A small masked image model, trained from scratch: encoder patch size [4, 4].
Rows from block 0 of the decoder of a small masked image model, named by matrix and row number. Rows with one number belong to one neuron. Each number is 128 + 32 x the weight over its row's rms, rounded and kept within 0 to 255. All counts start at 0. Numbers have three digits each. After the name is the row's rms in percent of the matrix's.
After each neuron's rows are labels from the 100 images, of 14976, where the neuron reaches its largest size: "top examples" is what is common among them. Only what is clearly more common there than usual is listed. The data: telescope images of galaxies (Galaxy Zoo DECaLS).
# gate: MLP gate (decoder.0.mlp.gate.weight, 672x256), inputs 104-155
# fc1: MLP up (decoder.0.mlp.fc1.weight, 672x256), inputs 104-155
# fc2: MLP down (decoder.0.mlp.fc2.weight, 256x672, transposed), outputs 104-155

gate.592 103:128128128128128128183118128128128128128128176074128128128128128076211128085098128128128128059194128128128128128128128019128128128128128128065128128128128128
fc1.592 111:128128128128201128128162128128128128167128179128128128110081082128166158128199050128128128128179128128080215007128128128128128128128181128128179166128128128
fc2.592 096:128128128140128128180128082128192128128128128128128128128032128128128224128128128128128006128128128190128128170128128087128098128058077128128128128128205035
top examples: edge-on disk: no; spiral arms: yes

gate.97 083:176087128128128128128128039128128085128128128128128128128128225128128128128098128128128169128128206128128128128128128182044128128128128173128128124128128149
fc1.97 098:128128128070128095213079087128128088128128128128186182128128148128093089154095128128128232051128132184128128128159128157000128128128128128150128128128128128
fc2.97 096:128128128146094194154128217128104128104128173128128128128215128128179128128147128128128112128128128128055128128128128128162128128101128128095128128128127128
top examples: shape: featured or disk; edge-on disk: no; spiral arms: yes

gate.320 081:128114128128128107128128128128128128128128128128131180128128128187128128128128128128168170134069128207108186128228128074128128128128139128128128128128057128
fc1.320 112:128128118128128128092128128174106128128074128030067176128128128128128128128128128128046061128119128091128227094128128072124141128132128128062128097144128128
fc2.320 085:128128080128128128128128128128128051128128128128128146128128210128128128024180084108128203178128141128128128128128211128128192128128128069181128175128128128
top examples: shape: featured or disk; edge-on disk: no; spiral arms: yes

gate.589 077:128193119128128128128128128128165048128128128186093128128128128128128047128134128128128128128128128113181128128128036128163128058128128108128128128128128128
fc1.589 090:128128128126128128128128128128128128128128128128128186128128128128128128169185241128128093128190167128062128091217168128128128128128128090128128128128128128
fc2.589 103:089128197128128128128128128128128128128100128128099128128128128128120128128148173128128076128128116137128072128128128183157128146174095080128128128147176110
top examples: roundness: cigar-shaped

gate.521 109:128128128200128171128020128128189197128128128128128128128128021162128128128128128153128128128128112128128112073077140128155128091128128054128082128128230128
fc1.521 108:128128067128128188128128128170128128186104078128128128128128128181108116128075084128128128172128128128128128128103090128210128025128128128128128128076128152
fc2.521 107:128128147128165128128128128128053086128128128128128152026128132128128128212128079128128128128076128197128178128128128128208128128128128128128128174170128007
top examples: shape: featured or disk; edge-on disk: no; bulge size: small

gate.20 080:128128128208128128208128128128128128128128128128128128128128157069128065128128020128128128065128128128128128128128128128128073034128128128128041128128128128
fc1.20 087:185128128128128113128178077128128128128128128128128128128128205128217128128175103128128176128072128164128001128128119146128185128128128077128068068128128128
fc2.20 105:233128128188128128128128171128128208128217128153088177128128188128128183128077174128128128128128128128128128128128060128128128128128054128128128128128128128
top examples: roundness: cigar-shaped

gate.80 094:062128062104147128186128074128128128128097128118227078205128128128128117128093128128152182104128220128100128179128139173128128096128211128128055079171039128
fc1.80 088:128128128128128128128128089196128128105128153128088128128094128128051128128128128128072128128128128128128128128128128027128128193128128128128128128128128128
fc2.80 106:160128128064128128129128128128128128128140146053128128180128017128128128128128128197128128167128128128214128128128198128128128128128128128197101118128128128
top examples: roundness: cigar-shaped

gate.149 088:128238128128197128128174128245128128203128128128128201110128128128128128128128128128128128077128076059128128068128128128128172128239128128225128128165128128
fc1.149 100:128128128128128128072133128128198128128128128128094128128155128053128039128128128227128215167071190162128128128128127163128128128128128150128128128128128182
fc2.149 097:128128128128084128128128173128084128128128128128128128047128128169128128128128049128147128071128179128201128128103203128128128128128128128128128128128128128
top examples: roundness: cigar-shaped

gate.371 087:128186128128128128128128128128128128128128128128128128159170128089128175013193128074128128092128145178128098128128128128148128230128128128128128128128128128
fc1.371 072:200128128128128128128099045128128083128128128128128128128128128128128128226128128128041128210128128128128128128024231128158128000128128128066128079128128128
fc2.371 098:170128128128128170142069128128140128128128180123128128128128128128128128128128161031128128128128181128128169109015128128189128128120128201046128128128048128
top examples: shape: featured or disk; spiral arms: yes

gate.175 102:128127132128072128144128128050128040163116128042187128180128044128085051226128189128105128128128128100128164128128128128128026128128128128128128128087128128
fc1.175 086:192185128128128128128128128128128117128128128128128128160128128128128074248226128128128128128047128128128160128128128128128128128128077128128128128095128128
fc2.175 089:128128167128068128128128128128128128121128128128128128128128128128108166068128128057128079128046128128128128128062116064128194128128128128128128094091128128
top examples: spiral arms: yes

gate.123 114:128128128128128034128125128128128075128128016148128128061135062059128128170128050128128103128128128128128128086128236128128128159128230128128038128144128128
fc1.123 099:128183128128128128211128172128163074128111128128128128039128255128128128065128128185128128128128224128128193128128105128051128128124037128128128128069128128
fc2.123 097:128040128128128074128128101128128128128128128128128128128128128104128128137128128033128059066128128093128128128128128047162128172128128177128128128128128128
top examples: shape: featured or disk; spiral arms: yes

gate.69 094:128128186128128186128144128128128128128128038128128086128128128094128092128128059189211128128128128053128128185128182080128128128128192128128104180128128043
fc1.69 107:108128050164128128128111128072128090128128128128191160128128082045128128128179213106128128128128053128154128128128128128128088175126128128091128128023128128
fc2.69 104:128128151128097128128128128103128128123128128077128178091128128252101068128128128128128128128128156040128128032054128061128128128128128171079128128128128128
top examples: edge-on disk: no; spiral arms: yes

gate.204 106:128128128128128128128128128128157188162128128192128128029082128068128128129128128128094240128205128128128128128128128152106128128128128128128128128128128220
fc1.204 114:057128170128178095128198128128092150128200128128141068128128135128054128128116071137128177128128180143128128128128128124128128128128128128128178163128088157
fc2.204 096:207109128128077128128109128128128081128128128128128128128128128128128128053173128128128128128238069128120160128128128128128128054128128128128128128128128128
top examples: roundness: cigar-shaped

gate.423 103:128128128108128128128128128054128128188128104106128123128128078215128128128090148128128128072128128128128128128128128128128080128128128176094128145128133128
fc1.423 107:128128128128172128128084092201128128128128128128128128128078128128128128157157128128128139128128128128128128180128128128128128087153128128215128078128128128
fc2.423 114:128128128058167128081128066128128171173128128060145128128128062192128128128128128128128128128128128128030128128122197128128128128128128062137128128128097128
top examples: edge-on disk: no; spiral arms: yes