A small masked image model, trained from scratch.
Model: 48-pixel images, encoder moe top_k, encoder num experts 32, decoder width 256, decoder layers 4.
Rows from block 1 of the decoder of a small masked image model, named by matrix and row number. Rows with one number belong to one neuron. Each number is 500 + 40 x the weight over its row's rms, rounded and kept within 0 to 999. All counts start at 0. Numbers have three digits each.
After each neuron's rows are labels from the 100 images, of 14976, where the neuron reaches its largest size: "colour at peak" is the nearest of a few named colours to the mean colour under the peak. Only what is clearly more common there than usual is listed. The data: telescope images of galaxies (Galaxy Zoo DECaLS).
# gate: MLP gate (decoder.1.mlp.gate.weight, 672x256), inputs 128-255
# fc1: MLP up (decoder.1.mlp.fc1.weight, 672x256), inputs 128-255
# fc2: MLP down (decoder.1.mlp.fc2.weight, 256x672, transposed), outputs 128-255

gate.603:500500500500500500500500500500500500500500500500500500500500482500500500500500391573582332500439500500500500500432500468500500500500500500407500500500500500586500500500500500500460500500500500481577500500500500500500500500500483500435500362500500500500466500448500418500500500500500500500500500547390500500575552500500500507500508434587500500500500500500500639450500604500500373522500
fc1.603:500500477500500500572602500500500500469534500500500500517500564685500494500531500500500465500500515500500500500605453500500500500500500500500500500500500500550464500500568500415447515500500506500500500500402500500439500509500500500500500462500545500500453500500500468500545462567500500500500600500500500500500541500500500500573572500557423434500500620500474554500500500545500500500500
fc2.603:601500531500500500500590540500459500545500500500500458550500500500500551451500500471500481399479500490549507500500500445500500436547500540441500483500467500500500561567500550447500470566500500495500500536500432500500529500500500500455500474500455577500520500500402500500411500500500500500500500500500500500443500500439500591500500395500500500504500500438564500500528545500500477537500
colour at peak: white

gate.83:500500448500500598496636408500540500500500500546500467500500500500500500500500500500612500500500500500500500500500500673500453500551628500500424500396500500500500500629500500500500500576500500448500500500500386500549500500500439500500500500500500500485500569500544500466500500500500500500500393500500500500500612500500500500500374500476500500500500440500500500500500500500500500500500
fc1.83:500486500500500500431500500500500500500500431500500535541382500390500554426553500558500500500460604360500591500500500500500591504500500500500500500500500500500421500500500500471500500500500500500466500500500500500434500500500500500500500422563500500500500500389500500500500500500500512500552500352554500412500500580517500500500626492500557500407445500500500427500500500437500500500500
fc2.83:500500500500500500500500554500500500575500581558548500500500458457500500500456576500457428566500500500503500543500500500500500500529500433500500500441500469331586500477500432500500500500453500500500500500500500469500500587586500500500500500500454451500500499500500500500508423500433445500477594500468500500456560620500476500500475553596500500500564511441452500500500550500379388504500
colour at peak: brown

gate.494:465500500500500632442532500500500500500358530500500500613500375500500594535500500600500500500500500500500500500451500500500500500423500500500414500500500584500500476500500500500432623500390500500619485500500500578500500500500500500500500526500500500458500575500500500500500500500500500500500500499500500500500500500500500500500500500500500564500500535464500608564500500500500412500500
fc1.494:429471547551500500500500500500500500456466450500500500500500559500500475500469500568564500563458500500500582448500543500421558513627500500500500500597500481531556500441536581500554500500500562500500524500500550500500500500500459443500534433584500500500500440500447500500500421500406500500500543500500500500421500546537500500448500581520500593421502430605444595537500500500500500580540
fc2.494:500500500573500510500500500550500475500376500500500500548500500500557407500555499500500500500500500500500500590418500500500452500500500500500500500437500500500500456500500500408405500500619500500556500500500500500500553500421500500500500500500500500500462500500500569500500500500500500433500530500500595500500434500500500622535500421500485500500500500500500630419500500500585500500558
colour at peak: grey

gate.661:500463500609515500500500500500500500572500409500458500500500500466500500500559500500500500500571500519500500500500500583500448447500500454562500500500500580447500500565500500500500451500462500500500500500500426500629500500342500500571500500500500500500467500500453500500500449428500500500500500445500500459500500419500500416500500505500500500500500393500500441500500500500395500500500
fc1.661:559500500437562500500500500450500500500500429500500500500500529500521500500526500624500500500500500500500500500663500500500500581500500551500500500418481394628500500500500437500530500500500500500500500500421500500370500500490500500500500500582538500500500500500500500500500593484500500460500561500500581500500500375494500500586434500500500531500500506500547500563538500500506500500427
fc2.661:558500500500500500443500500500500516500610500598500500500500500535500500500500522435500500500500500583500500528500500442582389500500500545461500500590652500478500500500416500506500446560500500471500450401500500500588500500500500500500500424434500500500500500500500384500500537500500500500500404500500500500500500500500500500435389556500500500500438500500500500449500500500500500500500
colour at peak: grey; brown

gate.630:500434500500500535500500500500500577500500561500454500500509521551565500474486555500500500500551641500412500424500500500500500500500500500500500568399500500500500500500500500428500500500540500500500500500456500500500500500536600546500613500500500500392500500500500625532500432500500500388579473500500588611500500500500500534500500500500500500500587500564480500500500449416500500500500
fc1.630:523451500500500500575500500500500500500438500500402535603500601459500500500500500500400500500500500500500500500500500500500500500400500496500404500500412500633500422500474500477522500500500500500500500500500500500500500500500426500500500415500508500500500500500555524500500500620500500500500500500376500500500500500500500549500500500500500500500587631500500500500500500448500500500575
fc2.630:500500500350500500500500500500500592500500494456500569588500485500534500500500500500500500500505500500525500412500500500500500500500500442410528500500500610500550500500500500500500500500500500500500500500549486657500559443500500563500500504500500500500500500477500500500500500550500500438500500500500500500515500500500510474500500500500500488500439500500393500482500500420500492500582
colour at peak: grey

gate.307:500500500500465500500419500500506414500430500500572500500674500500500500563500500500500500500500476500500500500500500500390500500500500500500591500500536500500500500427500425409500500542500500500500500500500465500558624500420500500500481500500451423499500445450495500500527500409500500500515500607500500500500500500500500592500500500500500500500500500445500606500500500500500500500666
fc1.307:543500500500491491500500500577593500500500500500500500500572500500500500522500500500554500500500455500500500500562500567500500500351500500516617500500610500500500500500500500500430651500500561490424500500500500433500500500500500500500466500475500500500500526500500583500500500458500500500431500500419500500500452500439500500500438500500500500441500414500500500500520500500500578500575
fc2.307:500453500500500500500601500500500500500500446605500500500500515500500560500500500500500500419500500500577500500563500500500593500500500500500500500545605500584500500500500406500500500537445500512504500554500500500500500437488500544545500500500500470500500500467500549448500420500500500500472599500425581500404500500413500424597500500500500500500500500500500500500500500500500500574539
colour at peak: grey

gate.295:500396415500439443500574500500500421500500500500500500500500500500500500500559500500421500500500500500500435500500500500500500500500500500456500467500500500626500500500539500500500500500500500500500500500418500500500500500514471500500500500500500500500500425500500500500500500500500500500500500500541415500464500500500502500500500500500393500544568500500500500500586500445500362500500
fc1.295:401500605395500500500500399500500500536410500500491524400532500500500500384500500381500552500500500500500500470500500500500500500363500500485500500500500516500500500500500500500504500500500500564500500500500500500500500500415500500500447500500500372500500500576500539500567500440500500500500500500500500500500500568625500560500500565405500500585566500500500500500500500500500548467500
fc2.295:500540500500500500500426500500500500449632500500548500413500500540500500500443579534500500500562535557500437500500500500427500514500500500500500547500500637500500500500500426500565560500526507500500500483500500500483408500500423500500500520500500500500564500550500546500533600500443500500457388500500525542500500500564500418500500500568500500435500500500500500500500500500500544500458
colour at peak: white

gate.525:500443500500446500500500437453500500500500485500500500500500500557500500466500442500500500500523500500500500500500509500590619407500580500544500531581500572500500500500448500500500500500500420500500500500464500500566500500500500500581365505500500500500492500551500500500500555500500500572500445466392500500514500500561500420500500500500500500500500500500500584500500500500500433444551
fc1.525:500500609457500500500392500446500500500500500500500500625500500500500500500500419526500500500500500500500500463500500500500575541427427460500500500448500500461500500560456500500500585573500500422500383568464500500500500584439500500509458500474500591500500554555500583500500500500571500500500500536585500500451531500573411500500500500500500500473500500500500437500500500500451500500565
fc2.525:419500500500500500500584500544500500579500566500500421500500436441500500500500589544457473500500500500588569504481500500403500500500500500500500500500500458500500500500536500446500500500500500604461517551551442500500500460512500500440599500556500500500500500459558482539500380500417404418433500454500594500500500500500607500500587500500452500585500574500421500565500500480567500528500
colour at peak: pink; grey

gate.155:581500500500583500402500500391500500500587500500500500500500500500500500500500500500500307500500585500500425420500500500517500500574500500500500500500500558606500500500500574500500500500500500500500587500500500588500616500500500500500589500500500500464500500500428587500444500413500500500500500500500557500500597500500500712452500500500500372433500500500500461500500448414500500500500
fc1.155:500500425401500500500500500500500500500500500500500500500500500500500500500500500500500500574500500500500500500582406469489449500500500512500500500431627500500500500500500500500500447526500500444500429500500500453500500424500500543500375500500500500546556500500500500609519500648500500543500500500640500500500500623500500364547500500511500500500550500500500500500500500500500466500500
fc2.155:500500500500414535500500556366659577500500500500431500577576500500500567500500580556500500446500500528500500500500500517445500500559500500536597455500500500619500564500500466500492595438421500500500601586500500500500500500500500500500500500511466500500500500500435500500500500500500500398561500572500585584500500550500441500425500500500540500500500500500500569500500500500541500500500
colour at peak: grey

gate.167:500500500515500500500500500500500437462500500500500500441616454500469500500500500500605500500500500500456428500500500500500500582500500500500543537500500500500500565468500500500465500500500500500500500500500500500528351500536500500500500500597500500500500545500500500500500564500500418418500630629567413423500489500500396500568500430517488500565500592417500500500368500500443500500500
fc1.167:474500500519500428500500549500500500481389500500435486541500500478500500500536500383436500445548459463537500500500500500500500500560500500500500500500500500500500500500446500500518500422500500519500500552500560397500433611386500500500461500500580500500560550500460429500500500500554500500549584505500500500441500500456500500500492578500500500500500500482500500500500453500464422500373
fc2.167:471500500500601384500500500392500500500500500500530500500500392500500569500500500500473500433423500421500500500500500580500544500500500494500560500500500500500500571500500500500505500500475500421500500464500500500500500500587500500390534436500500557452469606500388500430389500500500500500500500500537473500500577500500500500460610452500500500457500542500500441500500500500500500500500
colour at peak: grey; brown

gate.233:500500500526500500500500500500500392500500500576509500494406500579500500500500500500500500500500458500500500500500620500537500500492500500500500500500500500500500500480500500500500421500544500500500500400500500367500500453500460401500500500500444429500500500555641559500456500433425500448500500528500418500442500500500500500500500451500500500500500500500500500500500500500376500389500
fc1.233:500500362500500446500500547414500500500500446500422500500500460500500500500500500500388500500500529515500500500424500607467500500500500456500398474525500500500467380500500500500500500500500500500359500500456500500500500500500500594500609500554500500500500565500584500500465500500500500500500576482373500619500500500500422431500500500574500606500631573500500550500500500489500500500500
fc2.233:500500500566500612500500453542500500424500500398546500500441500540567575512500528500500500500449500500500446434500500386500412500560500500427396595500500500500500500500500471515500500500534579500500500500500384500541500500500500500500500500500469500500500428500500434500550500443450457500500432500500500465553500556500500500500595500607500500523500525500500500500555500503500500357500
colour at peak: grey

gate.490:500500500500500500500500500334524500456474500500500500500480574455500500500503500500500468500500500500500500581500429506500500500500500500500500500511552500500569500500507581500566500500439414500325500500500500500500500500500500500477500500500500500507500500500500500412500590500500500500500500450575500500500416500500500500500500500500565500500500500500500406500500576500500500500589
fc1.490:500500500500507500500484500500500500500613500541500500500500500614500500500500500472500500500500500500441500455396530500423500500500622500500500500500500500500500500500500500500500500500500500435500500500500466624500500500400500500621500500469464500500461500500500500574500500572500500500500500548500500500500500500500521500500500577500500500500500500500500500500500500500329500500500
fc2.490:500500425500383542500500500500500500500500500500500619500500500421500500500500500500556513500589500500401500577500539500500575500500500500500500577544493409500500500499500500500500500500500500500534500500500500447500500500500500500500500465500472500500500500500500540500580500500500500500500400562500500500500500500500374500500404500500500500500500500500500500500500500407500627500500
colour at peak: brown; grey

gate.101:500500408500479444542500500500500500500500434500500500500500500500642500500500500500500500500500465500500500500460500531500610500500581500500556567573500500500500500500500500500522500500500500360500500500500500500500500500500500521500500500604500500500414500445592500596499500500500500500500500583500424365500500500500500500500500500469430500566500500608500500500500500500500500500511
fc1.101:500500500500590506389500426601565500500500500500500500500592500500421500500500500500392500500500500500500500500500411500500500457466500500500500448429500500500500500575500500562500423500500500500500500500500500459500500623500500500500500500500500500500500500599500500500500500500500500500500500500500639500500500592500500500527500466622537428500500405391500500500500500516500500500500
fc2.101:500500500407500624500500500500550500500500500500500430500500500500565500500500574570403500500500500500500510500495500564500500500500554617438500500500500500500500500500500500500500500459500598500519500500500562500500500500485500500500549500500498500500500561500485500446500500428500500416500500500440519500500500614500500500500449500480500481500500569500500518500500500500500500500500
colour at peak: grey

gate.487:500500596500478500500500500433604631500423560425500450500582500500500500500381500500500500405500500518500500587500500500500500500500555484500500500500500403500500500571488500412500632592500500500500390500435500500500500452500500532500500500451500500500460500421500585500500500459500438503500598500557500500500500500500500422500402597500538500500500566500500500576500500500500500500500
fc1.487:352556500517500483442500500565500500427500500500480500500500500500500500500500500500378500500500500426532500500500559539457500500500500500500500384607533371500500500500500500500500500500500500500500500584500500500500500582500500500500500500500500537446500500377500500378500500500606500510500500500500385500434500654589500500500500500500594500500500500414500570459500500500500500500500
fc2.487:500500500500420500327500500500500500500500500490500500500459500500629407500535500500500500500626500474500500500475500500433409500500500500484569500500500500500500500500500358500586500500553500500590533500564500500483582500500395500500500541500473500500500500500500500500500500500500593500500500500500500430500500500500636500589500500500500500500500500549500500500500500500500500500500
colour at peak: grey

gate.572:443505500585500500404500500500500500538420444500480500541500495422447533558500500496562549500500500548500432500452500500500500500500500500551500500500500528500500500500500500500500500500500500551443500500496413500500500500500557500500500570340427500500423398500500535500500500454495512446500427500579401500500500440500546500500500500500500553628500500439500500500500500537500500500500
fc1.572:500411500500586500500576500500500500500500466500564500494549431594500500500500500500500500500422477500500500500561500500500460503500500500524500568500500500403509500500500500500500621500456500500469524360500500500500500500500500500513576500618500500500500541500403500500500500500467634500500500500500500500500500467500500462436531500500500500500500500500500541426500500343579571500500
fc2.572:562500500500500500432406500500500566500653500407549600405530500500500609500500500500500482500500500500500500415500521500500601500500500500500500366500500470562500500500500500500589500500500500500500500577500500500500500500500500500500500500500564500500500461500435500500506500395500500500500500500413500445500377567500500600500500500549500500500500458500500500500500611500500500500575
colour at peak: grey

gate.228:500438500500500621500500500500577500591500500500500500500500500500500458500500500596500500500473546500500500500500500488515453500500500500545566500500500416500500500500500500500500541561500500500500500439500500500500500500405448500500500500500500500500500539564430500494500500500500500500500500500500526500500500500425500435295500500534500500500500491558500500500500500500500500542500
fc1.228:500500481500500500500500500500500500438500500500605434500538500536500446500500500500500500500411500500500481500583500500500500500500583450500500531500542500500500500563500576500385500500500572500500500500500500500500500500495500500500500500611500468500492625500500500500500500514500500548500500500500500500611496500500500336500500500426425500500500500500500500500500500500500436500500
fc2.228:449500432500500500500533500465500500500500500401500500500449500442500500500500614438449500500476500500446500413500500525473500500417500500500449500623467500555500500500500500500500500500500464500559625500500500500500500500500541500500536500354500500485500378500500500500500446500500500500500500500579500500415500500420510500500500500507500500500500500454537522500500500500449500500599
colour at peak: white; pink

gate.11:540500359500500500500500569500477500500500500500500572500500500500435500500500500500455500500588564500500500368500500500500492500476500607500500500500500563500500440435500500500419500500500418500500583500500500500500500500500500590600494500578500500609456500500500500500500500500519500555500596453448500500500500500500500500500500500500500500500500595500423500482500548500645500500500
fc1.11:500500500440500500500500500500500500500500605500527401500500500500500500531500500500500500500500500500500500500500627500500500500598500500500500500402500456500647616500500500500529500500500500500500407500500500533423500500500500500369500440500500500500500500500500500500500500500500500500387500567608500647500500500500616500500500500500500500500500500413635500434500434500500500500500
fc2.11:500500500447500419500565579500500371500589500500495500484500451500500500500566500500402500500500500512587500500500500500500500500500500572476531500500500500500514500500543491500500500538553500554500500500568413500500500500500385500500500500500419500500500500445500500500374500398500412490500500500600500423500500500415538539438564364500500500500500572500500500500500500401567538399420
colour at peak: pink

gate.340:500500400500500500500500500500500567500440500500500544500500529498419500500575500500500500504619500500500500396500500500500500500500500500438449500490416471500500500500500500436500500468436500500500500500500548500500538500500430500500406500500564514500500500468500500500540500500500562500500659500500500500572500500443371500581500500500424500481597500500500685598500500582500398443500
fc1.340:500500564500500500500500500456500500500500586500500438500500500425500500500500510500500500500444381500500500500500583500500576500542500500500500500500500500500439500609500376489548454500500500500500500465500500500439500500500500424445500500500500540500548500500467615500500580500500500500500500595500539500439500500560500500467500500366500500571500500500500500398500500398500500500500
fc2.340:500500500371500500577496507625500500500500500500489500500532421500500500500500501434476442500500500500500500500408500500483500623500500500500500500500446500500500500567562500544552500500500500500565500574500406500529500500551500500516498533531500467420500500421561500500500494500500500500500577500607500500500500500500500500500500462500500426500438500500500500500425500398500534456459
colour at peak: white; pink

gate.223:500500500500449598500609450431500500500500500500500500500514500500500500500500500500577500500500369500571500500500500500500500500500500500500500500500500500500500500500447500500509500500445500500500562500500500500500500500500507500500475500574370500469407500500549500500484500565500500500453597500500500500500500500500500500500500500500500500500445375500494421500500388500500397500548
fc1.223:500500500500353533500500500500500500455616500500500443500500500500500500500500532500543500500500438500500500495529500500518532500500486500500500500466578500402562500500353500500593500500418500500500500500575538428500500500500500500582500500557500558500500500500556408500500500500500500500500500500500500500484500500582500621500500500427500500500405500500500500500500452356500500500500
fc2.223:500500500500500303535500600500500500500464500500500500500500500556500500500500500500500500500500464500500500500500500569500500628459500431500500546500500500500500500500500500500391500433500415500500600500540386500500618500500500500539458548500500460500553500500500500500500536560500500473500500554500500500500636500500500500445500500500500500500500500500604531500500500458500500500500
colour at peak: white; pink

gate.637:500457369500438500500500500500500500511500440500545500500436500500572466500500490500491500561555500500500500447577500500500440500446500460459500537500500598551500500489496500451487500427375500500451500500500612446500500500574500500500500500500500536500500409500500558439500571636560500516620454500500500500513500457500401500500500443602454500500456507546500584547500564500500500500500
fc1.637:500500500500500500576564500567500500500500500500521672500500500500500500500582500500500414557500500500500578500556500518507386585500500500500500428500434557607577500508500500500344500500468500500469500500448500500590500500648500500500500500500500500500500500484621500427500500500500547500500500500363500500500500446500500500433500454500406500500500561500500500500500500500500428500545
fc2.637:500500500500500500564436462441500441587500500500500500500500500405537446500500430500500500453406561500500552500500444500500532500594500500500500500500500500551533500596479579500500572500500500521475500442500500486500500500500434500500500500500500500500500444500500505500529555531452500500500556500463500500500500377462463461443440500587500551500471500393500500500500436500500539500500
colour at peak: white; pink

gate.506:406568411500500431500500500500500500621500402436543529500500500500536500500500500500500500479500398500419500500558580500514500518500500500656500500639500500500500500383500407444624565409500500500572500500500500500500500500500541500500500500500500392500543500424500473500573500500500509500500514500375500417500500500500500500500500500564500500500500500500500500500500500519500465500500
fc1.506:500577457500604470438476492500500500450395500500500500500616500500427452500533469500500500500500500500424500500500500596500500500500500500500411500424422536517573500500482388500528500437459500500500517556500500500500500500456568500500500500500464500500500544500500500500500488571500500500500600500500500595500464500500454500593500500500500500500500500500500391441466396500439463500500
fc2.506:500389500539500500584500500500500500542500557500421500500445500500500500500536500500500500500500616500605445500500500404500500500543437500500500500453500491500500576500500500458500500500500500500500421500500500533500500386500500500500500500421500500500500500500538500500500500500500500637500442500500500500500500500500500500367500500534437500500500559500500500500500522500580500500500
colour at peak: grey; brown

gate.566:446619500500574500500500500500500500500500592500500500500500596500500500613500448500500500500500500500500500555500593449548500493500500500555500500500500586437526500428500500500500367500444500457575500500500500528500500500500500500451500500500500500500578500500649500500420500464500388547500500646500425500500500500500500500450500530465500500500500373500500623500500500500500500500500
fc1.566:500500500442500500500500515500500500564500500500500500500500500525500570500500500500592500500500500500500500500500536399562500430500500500571368500500500596500500500407500604500500400500500500500560500500551505555500500500500494500500500457500500500500500500500500500500377500500500424500500500500500450500425500572500500500500500500442500500500500500500500500500500500536500500500588
fc2.566:410500500500500450500500500500488500457500500500500514500455500428500500550500500500500500500577500500500434500500500400499500500500467434500500500500500500628578500500500500500500500500568481554500500478500500500500500500500500495580500500500500500453458500500500576424500500500409553500500500500500507500500405500500500500500500500538500500510435541500500500500500500500624500500479
colour at peak: grey

gate.413:500440500500420500500500392500500500500584434500519500500424500500500500407500500500500500500500500500500500451500564500529500500562500500500500500500500500500500500564500661500500500500500500500500500500500500500441389500577500500500500433500500500500500500500500634500435423500500500500500500500500500500500500500501500369453500413500587500500500500500500445500500322500500464626500
fc1.413:500500500500500500500500359500500500401500471500500500500500500500500500406538431500584500500432598569500500412500570576550500500510467500500500500511402565500435500557500686500514500500500465500500500444500500448500500500571500500500500500500500500500500500500500551500500432500500500500500500500420447500500500593562500452407500357500564500500500500500500500500500500500500500593473
fc2.413:500500500499500367500500578500453500500500500500376500441500500500378500500500500500500500500500500500500500500500500500500500500500442500500500500500500500500622348500500500500500500500393500500500500581500500500500671500500402500522500500500500500500500500500545500586500500378447500556458500500500500470500500500500500500438500500500500500500500500428500500442500516625500500500500
colour at peak: brown

gate.438:500500500500500500500500500476594500500542500500500500500500500500552500500500500458500500500556500500500401500500500402500442424555573619462500500500474500500439568500500500500500500500500500444500583548428455451561411500565553539398540500500500500558500500449477500500500500500471424500500500544414576500500500438500396500500500530500500500500500500500500500500500500500500500410500
fc1.438:574500500500500500542500500500500627500500500400500500451553500500603577422500500500500500500500500577437500500500500449439500500500500500500560500500596500500500500567500500500500530500500500500608500500500453500567429500500583500500542500500670500582500439500500600558500500500500417500500500500500500500500500500577500500500500500500564500500500402440500500500500500413500564430541
fc2.438:441500534500675500447500500385500500500506500500500500500521500602500500500500500500500500416500500395500500500500500500500559500500500500500556544500552458500500500500579500500500500500500500379500500500500500500500500416500500500500398500500500574500500554500500500500500500462471500500500500500500459500500500500365512395500500500500500500500500500500500365500479709500500500500362
colour at peak: grey

gate.328:500500500591500344500500544419500500371500500500500434500500514444500548500500500500500500449500500617500500558615443500500500500500500500578500500500500500500500500500500500500500500500438500500500500500500500500500500500500500613500500500500582500500500500500500500428500500627500364500500481564500500500500500479519500500589500500464500500500500500449425500500445500558500500500500
fc1.328:582500500500500500500500461500500500500551500500500500500500500556397500500500500500500500500437368500500500500500500500500500500500581616500500500545500500500500500500500500500500500500500500500500500500500500500397500587500500500436500500500500500500500500500596500500599500500398500524500500446500500500500553500500500500500500553500500500500500500500500500500500500500500500500500
fc2.328:500500634500500500416574500500500500500500549571500500500500591500562500500562500500592500500500500500500500500500500500500500500500500500500500500500500500598475500443500561500500500500594500500636500500500500500500441500500500500500500500580500500500500525500500500533500500500500500596500628380500500319500500500500500572601500500500500500500540495427484500500500500500500500533591
colour at peak: grey; brown

gate.567:500500545500534590500552533440572487500500547500500500500500551500500406500500517531500500445500500500607500500500500500471452500500500500500500495500500500500500500629421500500568500437421500500538595500554500364438500500500500500500604423500500500500500500423500500446500500620581500500500500500531418500420554500500577500500500500500500468500500500527500568500500500439441500367500
fc1.567:500500500500500500500438460411500500500578500500500500500446553500500500405500500526500500500500500500500535500500500500500461500585398571500500500459580432500500500585509500500500418500563500500583514458500500500500400500382513480500500476569500500500500500500500500498500500456500519500554500500500500489500500414500500500500500500500509500500500555500500577600592478500481500500500
fc2.567:500551500500500432500500531500500500500500500500533352500500420619500500500500500500560500505499500500500500428403500500500500376570537500539500500587500500448500572500441500500500577500500541426500500500500500500386400527500500500500544500500447500500570445572500500500500570500547500500500600428500518500500500426500500500500500500500426500641500500500500500500370500638500500500500
colour at peak: brown

gate.301:500606500453500500500500500408500500500500500500465577500500500500500500500500580500500500500500500500500500500479500566563503445500500500500404500500500501500634544550561500389477500500500455500500500500465500572500500566500597500500500500500500500373500500412500500500500500544500500574534569588410500500500500527500436606500587500459500500444500500500500500501483500500464500592500
fc1.301:500370500500500500500500500701500500500500500443500500500500500500500500636500411500500500595500500500500538500500500500601500500500500500500443500500500500500500500500500500500417549500500585500500500606572339500500500500500500500432556548500500536500500500576500500500500500500500500500513500500500500500500452500500625500500500633430500500500500500487500500500540500540500500500500
fc2.301:500450500573500500607461405500500500500500500500500500500500500575500500500500500500500500405500500619500500500500541591500500500500500500508500500500500500500423500609500500500500525500500500500405500448540581500500500500433500500500500500500500563500500500460435574500500500500500585541500500555382633500500500500556431542500500441500500500500422500411500500358500500500545500446462
colour at peak: grey

gate.542:579500584500513500500500500412500500507500565500500500500395500500500500500500500464500500500500500500500500500500500500459500500500442443401500543477500495500500500500500444500500500517500500500500500500500500500500391500500500500500500500500500500461500558427500575439574500550500500500500500500500500500500434500500576553500500500500500425500437500500500500500599500500466500500544
fc1.542:500391393500500569500500500500500569500587500546500500500588500459500500500500500562500415399500562500453500462500500500573500412500500581500500500500417500500566500500500500556500403500500500500500500500500625500500500556500412500500500500500472500500500462500500458500500500500500500500500500500500525500500500500500561500543500500500387500500500500500484589500500500466500500500500
fc2.542:510386500592500500500500500500500500500500401500500604500648500500500500500500500500512567500500500500500500500500500500500500500463500500469500500500500500500500500500500500500500500500500569500500500500500500500500500500500500500481500500500500482500500500500570500500500500438500500571500500500446500500500500500500457500500487500448568500500455606395500500500449500500595500500500
colour at peak: brown